{"arch": "unet", "model": "image flow-matching model", "dataset": "photos with spoken descriptions (Open Images, Localized Narratives)", "train_examples": 101725, "image_size": 32, "horizontal_flip": true, "conditioning": "none", "objective": "flow_matching", "cond_dim": 128, "logit_normal_time": true, "norm": "groupnorm", "hidden_act": "silu", "weight_standardization": false, "widths": [48, 96, 144], "blocks_per_level": 3, "scale_shift_norm": false, "attention": false, "upsampling": "nearest_conv", "init": "torch_default", "residual_init": "none", "optimizer": "muon", "muon_scale": "match_rms_adamw", "learning_rate": 0.0046, "momentum": 0.9, "nesterov": true, "orthogonalizer": "polar_express", "adamw_lr_other_params": 0.0015, "max_grad_norm": 1.0, "adaptive_grad_clip": 0.05, "max_steps": 3100, "batch_size": 64, "epochs": 2.0, "lr_schedule": "step", "warmup_steps": 310, "weight_decay": 0.4, "adamw_weight_decay_other_params": 0.05}
Rows from block 10 of a small image flow-matching model, named by matrix and row number. Rows with one number belong to one channel. Each number is 128 + 24 x the weight over its row's rms, rounded and kept within 0 to 255. All counts start at 0. Numbers have three digits each. After the name is the row's rms in percent of the matrix's.
Before each channel's rows are labels from the 100 images, of 14976 (inputs lightly noised), where the channel reaches its highest value: "top examples" is what is common among them. Only what is clearly more common there than usual is listed. The data: photos with spoken descriptions (Open Images, Localized Narratives). In brackets: how many of the 100, against the usual share in percent.
# convs0: first 3x3 conv (model.decb.0.2.convs.0.weight, 96x96x3x3, each kernel summed), inputs 48-95
# convs1: second 3x3 conv (model.decb.0.2.convs.1.weight, 96x96x3x3, transposed, each kernel summed), outputs 48-95

top examples: text has "text" (25 vs 6.4)
convs0.82 110:101105163141129116148128113138124142117124109098146075135134132096116103125158109107149121108104156153091137138150099108153110147140098077144110
convs1.82 134:125149115117152119103105140127155076138158152145141169090127135128139163107094118158126133165188117132143111134113150179112101133143151194095141

top examples: text has "water" (26 vs 8)
convs0.7 109:111152120123173166118147136111160137130136106134096125124106118086142131087133127113158118127153101122157097142108138133087121120097124118102089
convs1.7 092:129096101123086138113124125153072168097093140082149133118168124127114105151160150122100119132132175124057116079130106118119116141124134145113157

top examples: text has "building" (26 vs 8.6)
convs0.21 089:116139160078144114108170128101141163107095131095085125132129081075126110139145126120116125096147134108116148091156125113147105114138113142164143
convs1.21 095:162133112166114121121122132103086070143114120181147158168088146166130119113127133142136124168087146116144117139109117128114115153122124089109092

top examples: text has "bottom" (25 vs 9.8)
convs0.60 077:129091127144139147120150129167169134125129153081134095151123180121117121093153175106144117112122083147090155166109125151130171124109113111164126
convs1.60 080:118164142115105140163154134121102168194088096154099182118124118145124125144098122119094145146126146144128121094131166079115103146141102122148130

top examples: text has "text" (27 vs 6.4)
convs0.32 125:065148122109166140129166140113146151124130092106144125125151115122128144122091090122113137091110135126139119084123140139120109138100117150114109
convs1.32 149:166104144123098109098098132118110098103158135131110121107111106128122116115140146143174122144184121091111133189138118128142149124105129154141122

top examples: text has "sky" (50 vs 25)
convs0.22 079:135152146173147165139140172160109141136109189078146109138108121104135098143141117125149085130113122141128111108134118093153084136169146145100129
convs1.22 083:133153109162113116152126141100146118137163096167091162146164154158107132125084147140100116142151151100129176165118146135102170134140170110160140

top examples: text has "text" (27 vs 6.4)
convs0.34 180:193164124145148129156125130138118126128098118109126112131139123148121114107129148112120139148073125131101120140115124103099107110117124100114107
convs1.34 107:121101092160110146116143126124119170134136136174138114122126100153153112118120186147141152171163119154124123180163097116100149117121166153133125

top examples: text has "sky" (62 vs 25); text has "water" (26 vs 8)
convs0.78 088:128170122077137091101139130133120114124117156109199149115044130099134134167145137132143140103142142106113107141124126114146142137083147124114139
convs1.78 091:106105099162122175124109132147126113161129122116061138138210118115133121116123135179098137131137113141114145121110103162106126165166113160128131