A small image flow-matching model, trained from scratch.
Model: 2.64M parameters, activation silu, widths [48, 96, 144].
Data: trained on photos with spoken descriptions (Open Images, Localized Narratives), 101725 training examples.
Rows from block 3, named by matrix and row number. Each number is 128 + 32 x the weight over its row's rms, rounded and kept within 0 to 255. All counts start at 0. Numbers have three digits each. After the name is the row's rms in percent of the matrix's.
# emb: conditioning projection (model.enc.1.0.emb.weight, 96x128), inputs 0-127
emb.0 088:121151123141109169128114160137137018107143093159136139126169103125082126119172107119158141123149185140127151150155144103179143150123140124073147121124139118117136140116153119148161154102101170161161199180182111168124131059138067135104099116140130127091162093111140174176101123112090124115118179064139147128195108089131119108138059146188145155174096089151169162115181171175148188073094
emb.1 078:102166167171098159069104149104145149081137135157170127097102142101110146096154116126160163114112191159102166129106075066153137103136176072143164153109149166146060095120138143168109108113142212167141117136096134154102121154155087085081107122084159141084141138129159063076154155131132152124180169022155135081139097077142103121130109129126121158114161111111101087133061124168132149101112
emb.2 098:162132098147157118056093117191107098105149155136198139166143207137140128135119156162121134180177184125109132225120176143126171141153162138101232130157093091068145144127172107143169147087128135090156106122146184118134115128126159199150093171160115121112178136077130112139128164160115106135106096166118110164137150129142125081139089107117141144106091180134164167169119123100094110099129
emb.3 112:173112128135085126107112108134137125152096137107148140100125101100055088105076118085164142047113082178096127128110048118104123126141140097129134100112174179175115106178115117129111166140132109123093108116078112144114141146166152145142137140139148116144090119133082065088146125110057094140185204140074130135069165099114111074139117165035122088108122133223123127142081148110112137096129
emb.4 139:128139136097118138158119116111153172126160108080057112095114149078133102093114118110150115156068114106094124118107146185108211120109116085199063126137091092097146129167086130122090164173158094129128159212107109106149078186141235183126185137144055137131112135147125113149113144108106120145143125154134136124150094194128167213122133157105109127125144172132109127131171119118119099125125
emb.5 078:152102117152140130124134136156115092089102089128080126181157175153159117134154099157162143106095134154097140158162066099110093125170100165137125160146169108076133133078172114111103080070127115187133166088136102036112140104088073136074101121157165143105118122112116121167167107118160114140116109018120159180079154108123108098150051110132115151126095117204156100114064120149124114131130
emb.6 091:115128127063149154057157125147147153085148111136107145147119123178093118147177121142078087112131076068137140137120153151162095122085158166113157097145143209130078113095132129057089060040084162138136133136147191146079100139112097091189098127123128137132133159138131193153085116128144134105163135040140095127123135150113133066106110128178132130096123137157105170092149160134106104176098
emb.7 087:109131115159106126104138143109106104108111129162060113122114100111116157145121121173140034166118061121113134147169069070150026117118107186119133161150132078146137132089172108115172161138144116149156148060140161157117110068116147081155127147163180132048168109087110125121118119069146151125114136132126104115108141148121103140163110163174172124130105072073079139082073124113126174151177
emb.8 126:090105175157118075180132119074111127175077073102101130130121098155188128129140134071097165161109206127176128081147148152155151115105077113095049149109121096099134142179109127102142041176159057098093058187131095105162127101124114119119158080079125104203137130173119097141141190133128164120096119125107150137128141106114147135122140094093126118144156130121114121137163096133145101076152
emb.9 087:171124121118137139060095124138133153129142117179134084124206060106109132148079166143113165148170152160082080129092147143104085125147096169035132160129139144094124141128118145149107155124108189168102048107112099105129099130141126201127123129114099059094097130150144177024165116154087093145150169094108091139145123104148104093131115107158157121114131138068142074106148114088129144097154
emb.10 140:121136119133135095148147135133122178206098199128119107119093147159134129120116119132111109126114231102177151082140157175114097121137106093112142147091084099133132119096089137129127143173117114086135215091143140147165166128114077142146168068114104116182082119107141123155129081117176110139106119220133115072128130168120172154097155137151096102153112090093154145154109128167156094238128
emb.11 107:107113102100148154118163135181154141130137151153220147126122075168143183177141147140103131168177115135141109111127171210121132168118159170163118068147133153176159127114152157093150136099152136120165118147135101126100137127130114095124135180129171170127157139146144193099141094183167146096104000168161134128120101125138130087118178083145136152120149165074120101111188122110140144095099
emb.12 126:119135165143111108166129163112140153176187146148070098097097164103212090066138102149144155193130165101148142068108100142103134149131121057186069120107098091127173110161111120132085156157168119147139117193145126136152089124138174118106192122128081133134094117127151147096134166094112154124081098112094166036114114163122124185097200159135076124145167135081132158111135125141157133122125
emb.13 095:024120115136139115195141130123143134066133146096094082132117160110146117091141125217119135133114119095105105119145169121133149135147181159144131158113130150039128124137161112081101130096133089053126103072141175052110095127099231197104131151147053131168099125147121165142111114139127084120119109195121120121184157120104116103139125130131186138127163160162135124127126131135125121156155
emb.14 086:074148158129149136091095121140066108119062136174120172133132078108114127129199144226159127173111214161178128111154108140115144147138102098125124114129148105103088122084177094117101041173071153133090128100092104118083139098137130141113083098151186126195177136123088153138142128132112101133109110172119129132091126132130164103120126144054162121106142080109115135147179150114141133202107
emb.15 075:114110145110121123159189129156179107159121113175219154121126149118116124166126144080097127097132178101118150076150119076161135116112127187134167086135120140138115135147173155119165151056141184140188075120110165153147128170083132181179115130147097131112043076130133185038129130084100114121097167164165136117186078065121125150135149121140106138114123148145092147104139157157128114175164
emb.16 091:155124125175118145095100140098137142093100152036134157132168066185097099114156113065121149093143073168124121188168176144144058154143054152129202146156131157158142115132126160125114163155124139115132098169106072135155112084156087152075080163106150129080161134100157126073146120181152141105139144151089091167102132141131142097134129145116100113158115194182158106112044123121128152127121
emb.17 088:120149140105108113161140112152118163105141135193208139137077162093103151152148132101091089083135113082102135042105163087115154103101161139154204140127119207127118118123128092127165139074062127141145134156133186112090114166117156142196132153171112133130128138154113117126097146116077144112168132028168150054110111152120127037116120096084112151091161128111147160122152132112131097139109
emb.18 121:115130141137144136050146103142146156135150127138074121171175165199150119082121149050111113132152147142097126167116178170096090143129137141111140092140144105105218100138085155133143134086125144138130163050109103126131135049163095064149158062149090195107116154148122084168116077118147126142174135140109113146141107176160129116085179116139141163106066127146122085097092080129110097154086
emb.19 068:233095127097149146053135123139165134118106091104163163132073144118153086179128102126120153114124159082172091139146105075160147091090088142086066087117117110222049151092157094137112097110098157124077148136167157094153131109120134138134103113119144098164143112145125150086121096128114109115091113149136154188167079083098119170121086122171148112113142205110101125135085163084134150122115
emb.20 087:186102130137136115121090160117111140127124147136139098096147120075136125167099148205132147109156029163116124198119065068125091118141153088117182158130127083193111161150078110163151133211149096140126099136123118113178154056157147174087087181097174102107111148143138080109175139161180090145154129099145150132084142104200141135138170121132131095134144105146101128128179134135123146089121
emb.21 077:177123107113130157120110121125130165104177157075128082143175074107097159113044123100164160078107213194109120143093130205167146110133146112082059184133161129149117149099130167147139148100131117159141106170152104196123104183154072108148145102127116139164115114083134124151148109135161120153142140099171138198131142048129121139161105110208120133147130081159179123159131119116104115119128
emb.22 107:119157107096140101098113112147111038129136104202138163149140075167084168157121160179118108100152035127136131129117104184126131135118126124136104142141151097117109137156145133114173097156196099148126061118138121175134162211123120120136103135096184136074175102147118128108116142153135151146089150118131129141129154096093121112157035141138159158134073082086109137152093125131135124017092
emb.23 100:127122091147102171202132122126097061178109109081122130101110169160115142151118109060154072225103135132146142112121091148145161121141126158063102101112118100126077136113101138120104155131118129105154207117136127131101143151080086076124150145102130089185158160090123144223129162098133156132168136182125065125123180163141126186169092118117099089163115102156149124133172105145128120097186
emb.24 118:137119139069134167134156089151132136119127118141175146167123168203127105177108144145059047143151149094121153093148142132164158149111133139122161099133171217130108131133126100080180150118107122145165078164102225147116140123097132065186113183138123108172117142140107176164075147106130130143121120134164110150183116178119174142104113055151118133096103110095122190127184137129116087088117
emb.25 093:179116156095127181144132123112101189084100130177231136140137198146067126132184142152156129069130123174154122178119138084130092109149112118127129096135125134077102094119124114194078106209082142121120127115163100123143126080155118176162132130170132166132123139108165224113137155148118111138128125092143125171159092148155188144082079118106126138109092102080137117142161143099113136063140
emb.26 116:083125119144099109200101137085138124150197105098118122077156081071157119126155139124147165133136139113144114060158118127154158102131156160143075115123149167107133151196162075131151068087216134160069106192070096100133143148098139036079173121126143107184116115162100152126166144120101152137085113106118178078115156136121108151151146132078128107123121176079108131129139129122158162158160
emb.27 116:155152129131101109094131189148159129118122121181108156137188050080086142140137126119108130118144035143137107156105114122142076106112157140099124192160124150107120130122110152166092128131122177145139051104170124118115137084152083167147081170144163159082144121108111109127166126175114196121122193080153127170135143092174104121163076110040122144113090121180171128146052141142133112084114
emb.28 101:152103119157078147152110145029111120142139128181022146111152141101124128111115092149153212095180096172143130132163146167096106137126092076116105119111166158126153124140088134107139127155167148155135220102109053122162135144116130119041098077091145121112130094153141144117123115142111154141151096164090150071114158073141100111125169140149136075141165162150116083131139102143124150137186
emb.29 102:143115165162125137109108148172111157135162177091088115112055105064110114095122137100133144132124079106100104172120087097087095142143176035124111104141145076152097131083154112124129078159138053125112154106108114047120094118112067079108142101108075140126167143143170034133144091131128093134172131107093133123108117091158161153143159181081136137124177110110117106109074107177106088132135
emb.30 098:132132121138156105164110140100142115158137122083072075103090111154137159078104116102114098134078168135117114180140163121101167135129134127147141120138096044181122121165071195082114194075140104081125092156163076132166129170125099155069145109078121123127099163131142034157122115137200114102115110083124097111068087090144093097111115124155086137154143185112137111134117082109119084181108
emb.31 114:153108132090136166075154101091150130157115142128089139127148172099152116149160121130163070101100144129163129090109177146125170128098062123122187142095090103139173108127081156123083127096120153109159152134062094130129101148167148101147174089105171101071134105127121082149142145103122121116117096236077117169135128152074120110110128115115174117118169061118065101105078152083136151227111
emb.32 077:134142125181151109162136127179098071142093131089197140104123112147062099127097146151166129070134148096142128109096108123116088110120134194120124165089089128091123130087075158142134144128145163161128146157141223137108096132127127175132130185120054100093120119098141176065099096116124088166158186130171126102170096119136159112151122155163152105169120134186195122168059140148133135192159
emb.33 068:116121131133185093125149092140103079120072097165167142220102146108138174151113152147166148158136169086075128104109110169115167182131116168186138125101112134145105129159139171108114094107144103152140093102164089164071118077133182157179141079133085145063150117094104146120136131104160136128143120096151081162073141095086131118129099067153083110173097200175165093128166127110169150172101
emb.34 105:088145098136123135089134105165152098110098098128143111136112138177121129091151121129128154200116095105118181082118140147169115135118139186155143137140095137097120134140219060136188196077073158098131134090173153199094146166124151130147122192168157134153109139131124192155107156102165114107118173136122127123147165194088118109135146160196154169095103079127118186130160148113113161082066
emb.35 082:082133113119141076167119118190084143072121140133096093129149164187194135133094094090088160124106217158139135156135126174130161090148121100055147114151108087119163147086158138148073149166066102103104147212159143124157157089150147152118114105161135153131112136117136098120126095142069111102114092179097147147105149181151113116140172136184122179148131184178075141103153122160126088084116
emb.36 108:079101142123106125100149135183145098148140117125208105096091142143171146142120119063133148051158058120117128133120124070115133192117139182149089102113156118120056125146170138087113085076129132098105084163165151104178103045087166100089114122133117095154110118145153184077158111139097136081127117112158160137099127089158113131103197127136129158115186157099082115084175100157138118102095
emb.37 097:083121147093132158179129104113126136128104147095243133057104151115144115163163156168128146099115173159107126097145099098135133090109124099148130139120134186074104123093128097128161163253146117086126124107136167112136136151151139110175069162104154157182134133125145095211140138115185147128121102150153106081097080135156135165105113151174151122120176131060146149166109136124099155164164
emb.38 093:157180092124124134066116126114105139118114161161158132156135165124148147175131109196100151083127105122137109126159118116197182075128156181087205145140129140142104147134147144123213167094075165162115141070122091159084179112118210122185149152127121127126160116149095189125114116131099117132101111099137142126203126152098146066159086133157157132120089131162114124101093161128120183059091
emb.39 123:198127048148140119112129135134135091078132109178028117123191100129097125119145085170128090108074120118123135127104142174142078112119130099109145180132173084147125124067121133160104129120126146178153128124092135104129119143124075195151133114137082125145115169104131080150122072101091098159139154145116122099141133167164115062145066145182081109118089085132166133120057123167107116048111
emb.40 167:158131176085131129130123142097173130136162081069069138134105146104134101116130135071139111147141135125118103121114146159099174168130135034149093096126134095055156133191105150131110095077133048120094154153119064084155131157089161196070180070126103147086087122167099080151096182150140178126103111131064172122106107107108141173120155104088102103134120133165138104119137140134128116182129
emb.41 088:159175074158111157135143120146100118114123171161210125169135085101071174159142125129127117096136159158141136157096166123101122113149149172071144113143180103122143111089197101149204110108099130141121149086091105112076148082186101105130142148119155086126147104108145190094124087116079093130158128093160086156145167095117117101145038099130165133131076043123079129093111135115160126178126
emb.42 099:097125170142176085161126110160132153148167156101128106096083179119117124123107153134084168207126124097082148127103122167137093087116138126133061103127073191136165138134115126107106164130147131053130195151118118181130082119182177079139145157123117103081144137123149092126142145131197129110167091163107131205062107145132139163104214144130124174121170185112110126132158151103139151145187
emb.43 090:185111146119149167156108123089104124124120140134135097169096052198114153112148131071158099126149070143129142145124129122126148172145056148181093111122087079151138125134119133119084172067146141162133082114122197110132192228124122072104138064104110174145171129157159111116127086162083131158160152112094117120100164078129121177093124132132123071134099134132102106169116095156105096100190
emb.44 105:189117130111092129081148105170155185156176142092113135152158112200136110107102118119131069180122128135160158091124140150122147137145153139122174156137134125088160110147150138149171125191108183102165083158164177169120162165119125076129134134184141171125089149130054074115108104109148143151180220135136115104142134187134128184128101096102124157120113126157173166159092119103114075118038
emb.45 101:096113118136141135139116170132115120126097087090131105126116101131220153115081118136134152193125165109097117136109130132167138128119148149175189147156063155147104141152073147136142137183155165160181179158143171140155084133096088102130138166124117131120142124106151120102134169167142136109105110025157112120129134144132087134161239130130151136146155163190105152127249108116119134118180
emb.46 084:107147166153156072133139150129102141166102126212074163192157085140098104057166147121131173142158109084146130112153133101090086139140099141142103135099070120172129114152168119123061122142132143117087163147144104155099089094166116182183129128149126100116136093077136186195135199079107115124112106188140111106159124161110148114113116118105134103121160178082167083146074161136169139141200
emb.47 101:100122106176111158146121106086111122119066126170176148114139139080077114153146135129150140081093172153160149219200170161126092121129107134104164132105184108132131134076109109140136074147106108158138129068117078159118113108155063071114099153105200095142175121100133206090146102100115108126134172186115115164164140095119104103143084133105138137141097112115126116087066122130155185071088
emb.48 061:103151081142096150111135121151151053064136096092067142150127153135190113131125108091185061176072136172104169098122105079110059134140096191132088142135130127121138106088089140168154165053116139150136140109091139099105168100137099168122155147184140169118158134143133200084126118091164114164102163166131136102150104101156119128138132155150144137120080094104156113132107123135097203099054
emb.49 096:090138145092096153132150126132118172119174130170129129125127174181189129116112114140114113108115037138118128193095143111100185163132166152179104096136135142163152105186128111134110127070153149158136090169186147151071142120108239177116184186163107174174100105140149143074139187127127134130129150129094159147120100191121133120129109125120128188132187165088146121145125132128133079075116
emb.50 074:095152168162163142099133116191140121147099167160157125128145138114136169136114146119110102040134157135109100165153151156133081103137087106055163122147062207180121122080128169143064170149133128177119138065112094127154153090153106157140113111127127093120087121093148152217131105108183110124095180182120125160182110100124113092103116108177085132126152176143136106155063125150152180120109
emb.51 081:184121133099151104094140108112150131156076126190133132109104054124084070153115131200095092119150192099133164088134138115168136137118087091159183125147097172153108164117167127157122164108108087072156162045127157145210110138087102131078115125110121097121097122136119170163079136102168106126062145135124114082122124102121174097127133157193162075162104071131131141138128138145123192146113
emb.52 091:063118123149136140157110095117105132085160109117113117077130053134110126155141131129149108113116074136117156151136088104103124158097124250108055129142173097119171150090103091132141120127136133151156255138094137131149094087151118142143139156104211116099156125105144134175154091106115114140138075097134154155129128098126094136148083118117183140093092063145097128107122134149085153165133
emb.53 145:087149120145092117143143145086126131156127118000016114146117164134163135101144118087172142155135155148134093136128137153090162146150100061133011111131123031106137101131096153095078116139143101099112150118135094086142125143125129100113161106129116165165155134134119085140141151133149152100110147098077116144083117158125125141129136163053136133136115127158124074110116088131133086149152
emb.54 074:149143073149147124112151130120141098073098113163122146118105197147155158192143096156167114167112083151144145045093145123158111112082138162090134166124114162095097125061179162102149125116094108075143115175074235192096154132171110121185109123121150136086137098147125210183101114101131104135085085139147112137157140107133131062116160149149177123108098097135127154133178144123127124105125
emb.55 112:226099154136131137208101155114113150177158163141158070106115094078110133114125141093163203092110080125120122149132088162186130124140147079071168098102141175141116141149107118152131146185165094167136113126119069115146117072114106121125131035088133102085139163133130080102148106164127144124153083125122154116128155108129098195146150156183093083151139143145119124139078114108151169196148
emb.56 090:150102129103187120089097104134114125115140122135158172143145027119141127131116120125087128093189141120118124124102154127070171118119150155153135173109118198148191150152146127126153081134138174138166054163138110167131101172132151062107112086102068111107142107102143086146115068138093098152195103108217105136189178109113111132119185061121096113122107175158130158121108114111109083105107
emb.57 104:102130101157123075143100142213122216114146196195126125145139143108101102090124119149107171126128186161147149143150158117162128115145161070126188124144159106126125117139186113167161098196122182123102114131135124135121123180135176091156076107133192111125100103097124142107161115155160136130071132157115123189093172102133144162135099076132126149136112107176171172190047173124136131121166
emb.58 101:149134162059132163161141112151137135152119106134177129144141163145158135144145149152091085158155126078136101093153126143116160116128098095101117119107140078109114102128095111120141190129114137162122099146172153074128163182099121147158085204154017148123102148142091112102114169111101156139197158090157127059116094180116119172119036129108101111118135117055134114119170137121152035120113
emb.59 094:145137115123130104066122140090118071121090096143175145113136153154016155147124152103082161147093173095142109123112085040131105117137152196140196149135140156087095147115136106090140090105099125112092136188119095146116143103153060177138113165128134097104164136145121118090101161144091125132155105119134118080146138146153117107135207128096109143113133171087087174077218126135137140185123
emb.60 113:091117130132117146092177117199108106143078049121162134182135121171183173156169108124144074194116152140135142107139103144134142125159065161099122146147088084134107122072186119163112080186079133137168132051161123104069171144103067138160138160158121150165117135135131171198164124117141150141159105143170147088152149172104167111126118072091149129126117077107110102146116093133142101157092
emb.61 089:146130120150081152058108140125142172102153128204124109127103139094144136115153116089192101117100124169119139143171177169119090130131144055165164100112104107072121117165140176127105141117126136104131141121121132094151164129109110147071092036115144158102064101119146064097145080124199117093172136093152166139123120128124155175125187095140105115135093138204171102128062118194103126174126
emb.62 135:165145115126089092142098172104096202160178147112059148120160076130139123108100095128157191085123058145146116150145166150101204135158104062150053108102147073125134106111117176163123128088126112118100125147137107096145138107141160184066171056133159146092098144163092089097131124109085121132130146070081119096105110089155146138115117190116140109159126168136129088114142137142133098088192
emb.63 111:109133154133154123100089095061112127094146136076172173120142134093129120093176144166138178111104192122122141176131130155099170119151147074113174135142162057114137122168137056142128106194122031125120131120057127118121126143133120104129117164126131117111180135110091020094135133158118131157109160098119131186062147137095122181141093155038115122105150112163139138131129149102105123090103
emb.64 109:103133133068192147236133127099137145145119065104146123109146102068146136129160162084129126172132177124139092108119129112109132149107135123079088147135111173140097157130133106082085027107140122147151070121166096135130092141106063098151108109119076120147142097123180169086131198127129177119072096103121104118149086104091141121126138085124113135126165161087066095112141121135150147191185
emb.65 118:130135140189088125174130136136143156094156200076067089092066135085186132105147112119117196125134116120111122081168136158151097116134140157101125159146082142096120094125129130111167231152121190088148118110163136150149108141147151084129155202156130132193090077100148049156170139130087111081121135155120143112119128103121108130123121147104177150135193128161127143110175131120157153193161
emb.66 072:126085146194116134136136159145143077108125135187102169096137135163172113129173114149094113117159106148112199076162131085132123122094143111099081138118150149150166119169128127148154126131171133111112108240103155141127142068096158088158122150114189152133129116167134186100129111144073140130094103143188130143148105127147113079136068176067100126102037131106071165115131140107103064173117
emb.67 078:136153094075123117102143118132139045121079111136153111148114087204073128158095134161080090167169109147132101140101101177128112119137101121117162140124112204145122117125112151117126149144082178132129081161110199169091123154138163128177164162138132140054150161125132219116103180165194093104185140077152120104162106168184122154107205114140130116136132141098114139149136135124129152145071
emb.68 090:192139100093134129115107165117150135107141133123093089151129126147116110119082115114098156040118181135130107169088081169112033144159151081065132111122181190131196126126067175135119144145171119161062142127154090094166124102139138118093134137145082130127142179112129108086071113162119098151151109094083128151098145124167102102104167151166089138144128107155205126117060106160146102134081
emb.69 084:113109098101139180068147097105169108135073129143160120110182198130123132140115153188144080169083086100109122103106174072163177117094110228120166096123126105152143129117119123088151136094158127167153092149134074114132154164096160156171119182129125148107140123121141228159130094088142103133079160183119107143120106120105132126139113168212108116146115146067118147144110146101141181081113
emb.70 099:108102133106153099119147098166114085118125138140122134148157144100133108154074159168070077167177145091124109110108119105165132124076150247182180119139119185117092171142177085071155145038152119086152061115146181179101112120130146135164112139133148087087087117143118186128102148109138125131119107154143135123154171124148129134145076054157161145091118158103141158136171149088130136090151
emb.71 088:127141141135161108198127115159119156148112163214124119145107162167105098126108144115146111160118106112149155154091070072143083100116162114140163121139149103137125158117110103195125109144071161154118207092097147129147119141158113153142064044056121056103172181114113130130100106126178141150151130177128106132162154180123128067137124112168132153131097084149159145178070116127092134096056
emb.72 102:113167092171103124119091137171134146095141199136247163139077201093160169143138108123138114053111137112142143091159202145133112139141164136115111082143155075114117126157149130126133075177092097072087145142108121101136164137117144183075191151165116096163142126115093167164111104097129078124096154162137133147149109146125177078139109111069153152141140125117166151143095135178141120082149
emb.73 076:117153085151108174171146110179106073090136120193150152116101179143112112133147102111132094176147132105123165095137057009129179124110145173162181127146099100138072114168190096115162129157087148077134159134141191144124133150109178179146097146149186137109140122109104188167121172112113157126088148129197114099175109192108128072132152116113142129131097133148111145148141130116146163120134
emb.74 081:142160130146128143141159133092153096151116080112189123161089137115186138126172139251099131140144113120107170148111094116137111120151117140098144106138149112110156136085140108110123174054116130122189190120101129138137154114105082033134122180118160101111143128094183092103140141126095108109111134150138127106145124100087069160095101168158133148132101073080068155079199131129150121079059
emb.75 103:170073140105113150149147121118092087164128090111132130121185127123053128158111123149104087166114100155136135075135101136169094074112099190062166166135159200129079144115114149111136095133120162180179086111082134178147201147133192074173120069111164100125041129156137182095162134128176120143150093093164104151159141100151114123113146126168155106113142158135095130132103125098127098170154
emb.76 098:134136123089161112116097130086123142138115145058060094149119171128124171118091185068078152166157155090134107144104136185110115109140158087153103167134110152083133139162092126115074159209128127110143118109113106180131098114120149164184084157116101114102185167136123138202094176166101156130121092153122095153085167225142169167141134116098113165117092168076113124130184101095122150134116
emb.77 123:108119147123115093115124141076151163116112143136122110095148101077123095126108130118165153124096154140131094193134164131095106160132116060104140118116117000009149140110122153113141094082135087133078128067134104083159067128127094172054151147131090140159124146195119087134124115140140139111117182148078154133099110091124155132147200145119135115132105101124138094149123113154124081074125
emb.78 083:142142090116106106155132144077095195174102167154095095102190086146107133111104169145141149123120091098149105095103174066124080128110161171116181175101161146188158125112095121098151131185188136131084149105126151151121143089145162087096131102075076192118124155132135118105113123177070196154120219164122091094108165177148134113142141143166069128150129170123111143107141090120133109173116
emb.79 092:112131070162141169121156129108106149149088100194114127166176103121069151157105106142161096173128131170142098160098088114130174118129115150178096119159136175160121126061121172096099127141119121200218114143119126139095131143129084160155106153112141155217153163147138109094148143124117176128140129072170091093088116126210085124157120122171114163135090097147108151103088102123124076045127
emb.80 087:094100146129164121111111156235099134133117108212184173131060090172116127164109122125141116144110115122087132151131091142093124152149134174063148105140124178161118129114182129194143158112166084128111076148140105151103085122119093096146126163149129109145132133105139166040109141157144129147171091082121133138107113104146134109150102102107119132110156145145190116189039173100101199153148
emb.81 110:151127125094138132075126089117152051132182115019072128131157053109181125107125136100138144137133152148137135152125130208131146116112127043134112106101132152090149127155109123136122113157137183110116088173119117120142110148145091079104102024111132108101090094089134095156144123074133120114125113163060161102122123121087136157106071099172143122126123065125116117082179161165123126178120
emb.82 107:138148176133127163109128085140158096080116128076129093099127138109197123121131111134117097057108128125068113091164125153136177104131102094208104139129083120139126112128106118140120179010081122122104114168169133101089154119152173173152153116169157175147077078118143182145126065137109120135126138091107183183174105090126082162123142117158138093110143166167152118123115163129122209148109
emb.83 085:124087155136132133132140162173142163102165118166074184143054117172118083104205099114118193073180187139158158145132134083120148200120096150129083098132095153190127100145162112157133157197133124097152160105166123117164105122137158143121174137119103091067151101134110090098114148116171135086117122127163138079124136105078163163097092163059160127120177157167144145151082123146134094145169
emb.84 122:155121116151108132087135096178113109098072139113133126124140074144067121113136095180109167051104112142093138183114140092159138100143120163078136107142163174167101109085200111126090174122062135123148075084126144167100122106168129162125081199154180128058111145111122131108156104136145106125152162077177108181127111123138142119135137130130119143105165140218143138134080149098114150032135
emb.85 094:115131118068164104081118130120137139154136109068138154101198125130095175153170116172147148143140196097154085107114171145111142116147102188062127141111075089114123124125130157142156161146188134115137065068153138121112082097120159060121105147121200150106159106068132172147164103142106165113114150141113087102138134133066101120134174129131151127161126178114115119137020151097164177099169
emb.86 106:126144135208126098105112130121112143111123157177245142155120096166201124124147167150116150117142057122134114137160126097126059096161145146102156178130178173092135114161125161130209171096086143082071125122154133110142152086152194166151115128157098108137122129143102206140143115169135084097098109129106148169190142164155130109098122139130169143169158145106180151116096143129132160096109
emb.87 127:117115138103138154130095134094136135111163085089041110103067113129102113110108126141146171023074128135108152114139115093131126149127159086184045099140106093174100152136130110114089095137141072118115127159156083120152151202125151162045143068134105128193102171143124107142112085129138111164127103055112188106100129098149147194142075133116112130108150114124134140146115094167109096095102
emb.88 074:200142146135095180122161123148127147128158106194097178144149083113178114164157126191123107190160162092117123155104120157129158146103148074088137117139179168149124103166143110158093078145146115110143154130129156129122160097052072099134213125135081158085133095139124130093104208109085157127169109134146148053165128151147110130130145113079098133116089134167109108073211129138123098115119
emb.89 084:103154129146112107140134163184114179158163084120206185132149175112114053136142119182113156098122143182107133192129090177140159137139138034193203133142088179169131155132099130180157090093127115152117167198179136061147166105113151120143121134143144116103127108171124053173166128171124135147080147123113145173127124100144128092110133127150120112139130112150122166131157152096138084123133
emb.90 083:097172074145106136119131104146135121134140187182103143133158185088118081121116088109149068119122114155148140109114163133115130122162111130105093123171139082076155125147127117089127112167097179168140141124124137157067105156140120210128172174160162079101125104108129189219146156087148101123100157156106087143177130177102095133141162087119195166131127034095174125124082160102136150172133
emb.91 095:082152154152168115159095134031143121134081148109086096116096099156125184141149150087157148158130108085104101099127087089101080130129140095170183130091082108143086123112146129122108190103174129141109100119098119125135127142086095139094074095071095091131189160140153149096087148120092150131154114179120149110034103137164126086131155183172090093129134139157160072132138110198103128166159
emb.92 087:187156108139082183128120138109107190139133151105104107137156110083094156113118130036164084116140161197117142126134112151111136140125141122151173100134217154042112097159068169114121164179146187157150145106092129130162146157151157083144153080124163150110159114125121136058138142126126162119182121101108091121079133128168133172142091172091141139126100087187133085150182099165104116104150
emb.93 133:102070158082152113157144134142134107119118103102093117122113192125206138116098139128087114205136174132168132082114128157123160145100105090183077129108074099131123152100116129103105064163132134089154168132129121124138101154143078086132167141114123142168108145145158068186096171120164135138116063167152131116128109107103146105100141112138086136100135132046112140123210088116123079235096
emb.94 086:100110085127112101123166113132163094121144137175132126170108106116124143109130108028135104106141172091162175101099133146117124138063143196091119147112136075102195143132122080164092092079150153187129145147103151137114107116136045101119084094126099145185126114150122048137097066103139118142153142089126162107163133157084127195113067111129126126105143136096059144166082152104147096168091
emb.95 087:132108135096151120157141139164113073153105148109193107124136092155105132152105145114115111167138142106142078145155130119164178092104100242058161137115127153117145130149136153125164147078155088157113106129109121157125132111128203106222082119115128143099089114119110204062163134149108124096086221120119093151119167131134097093144172133124138087167063169111104114120164153114166157158152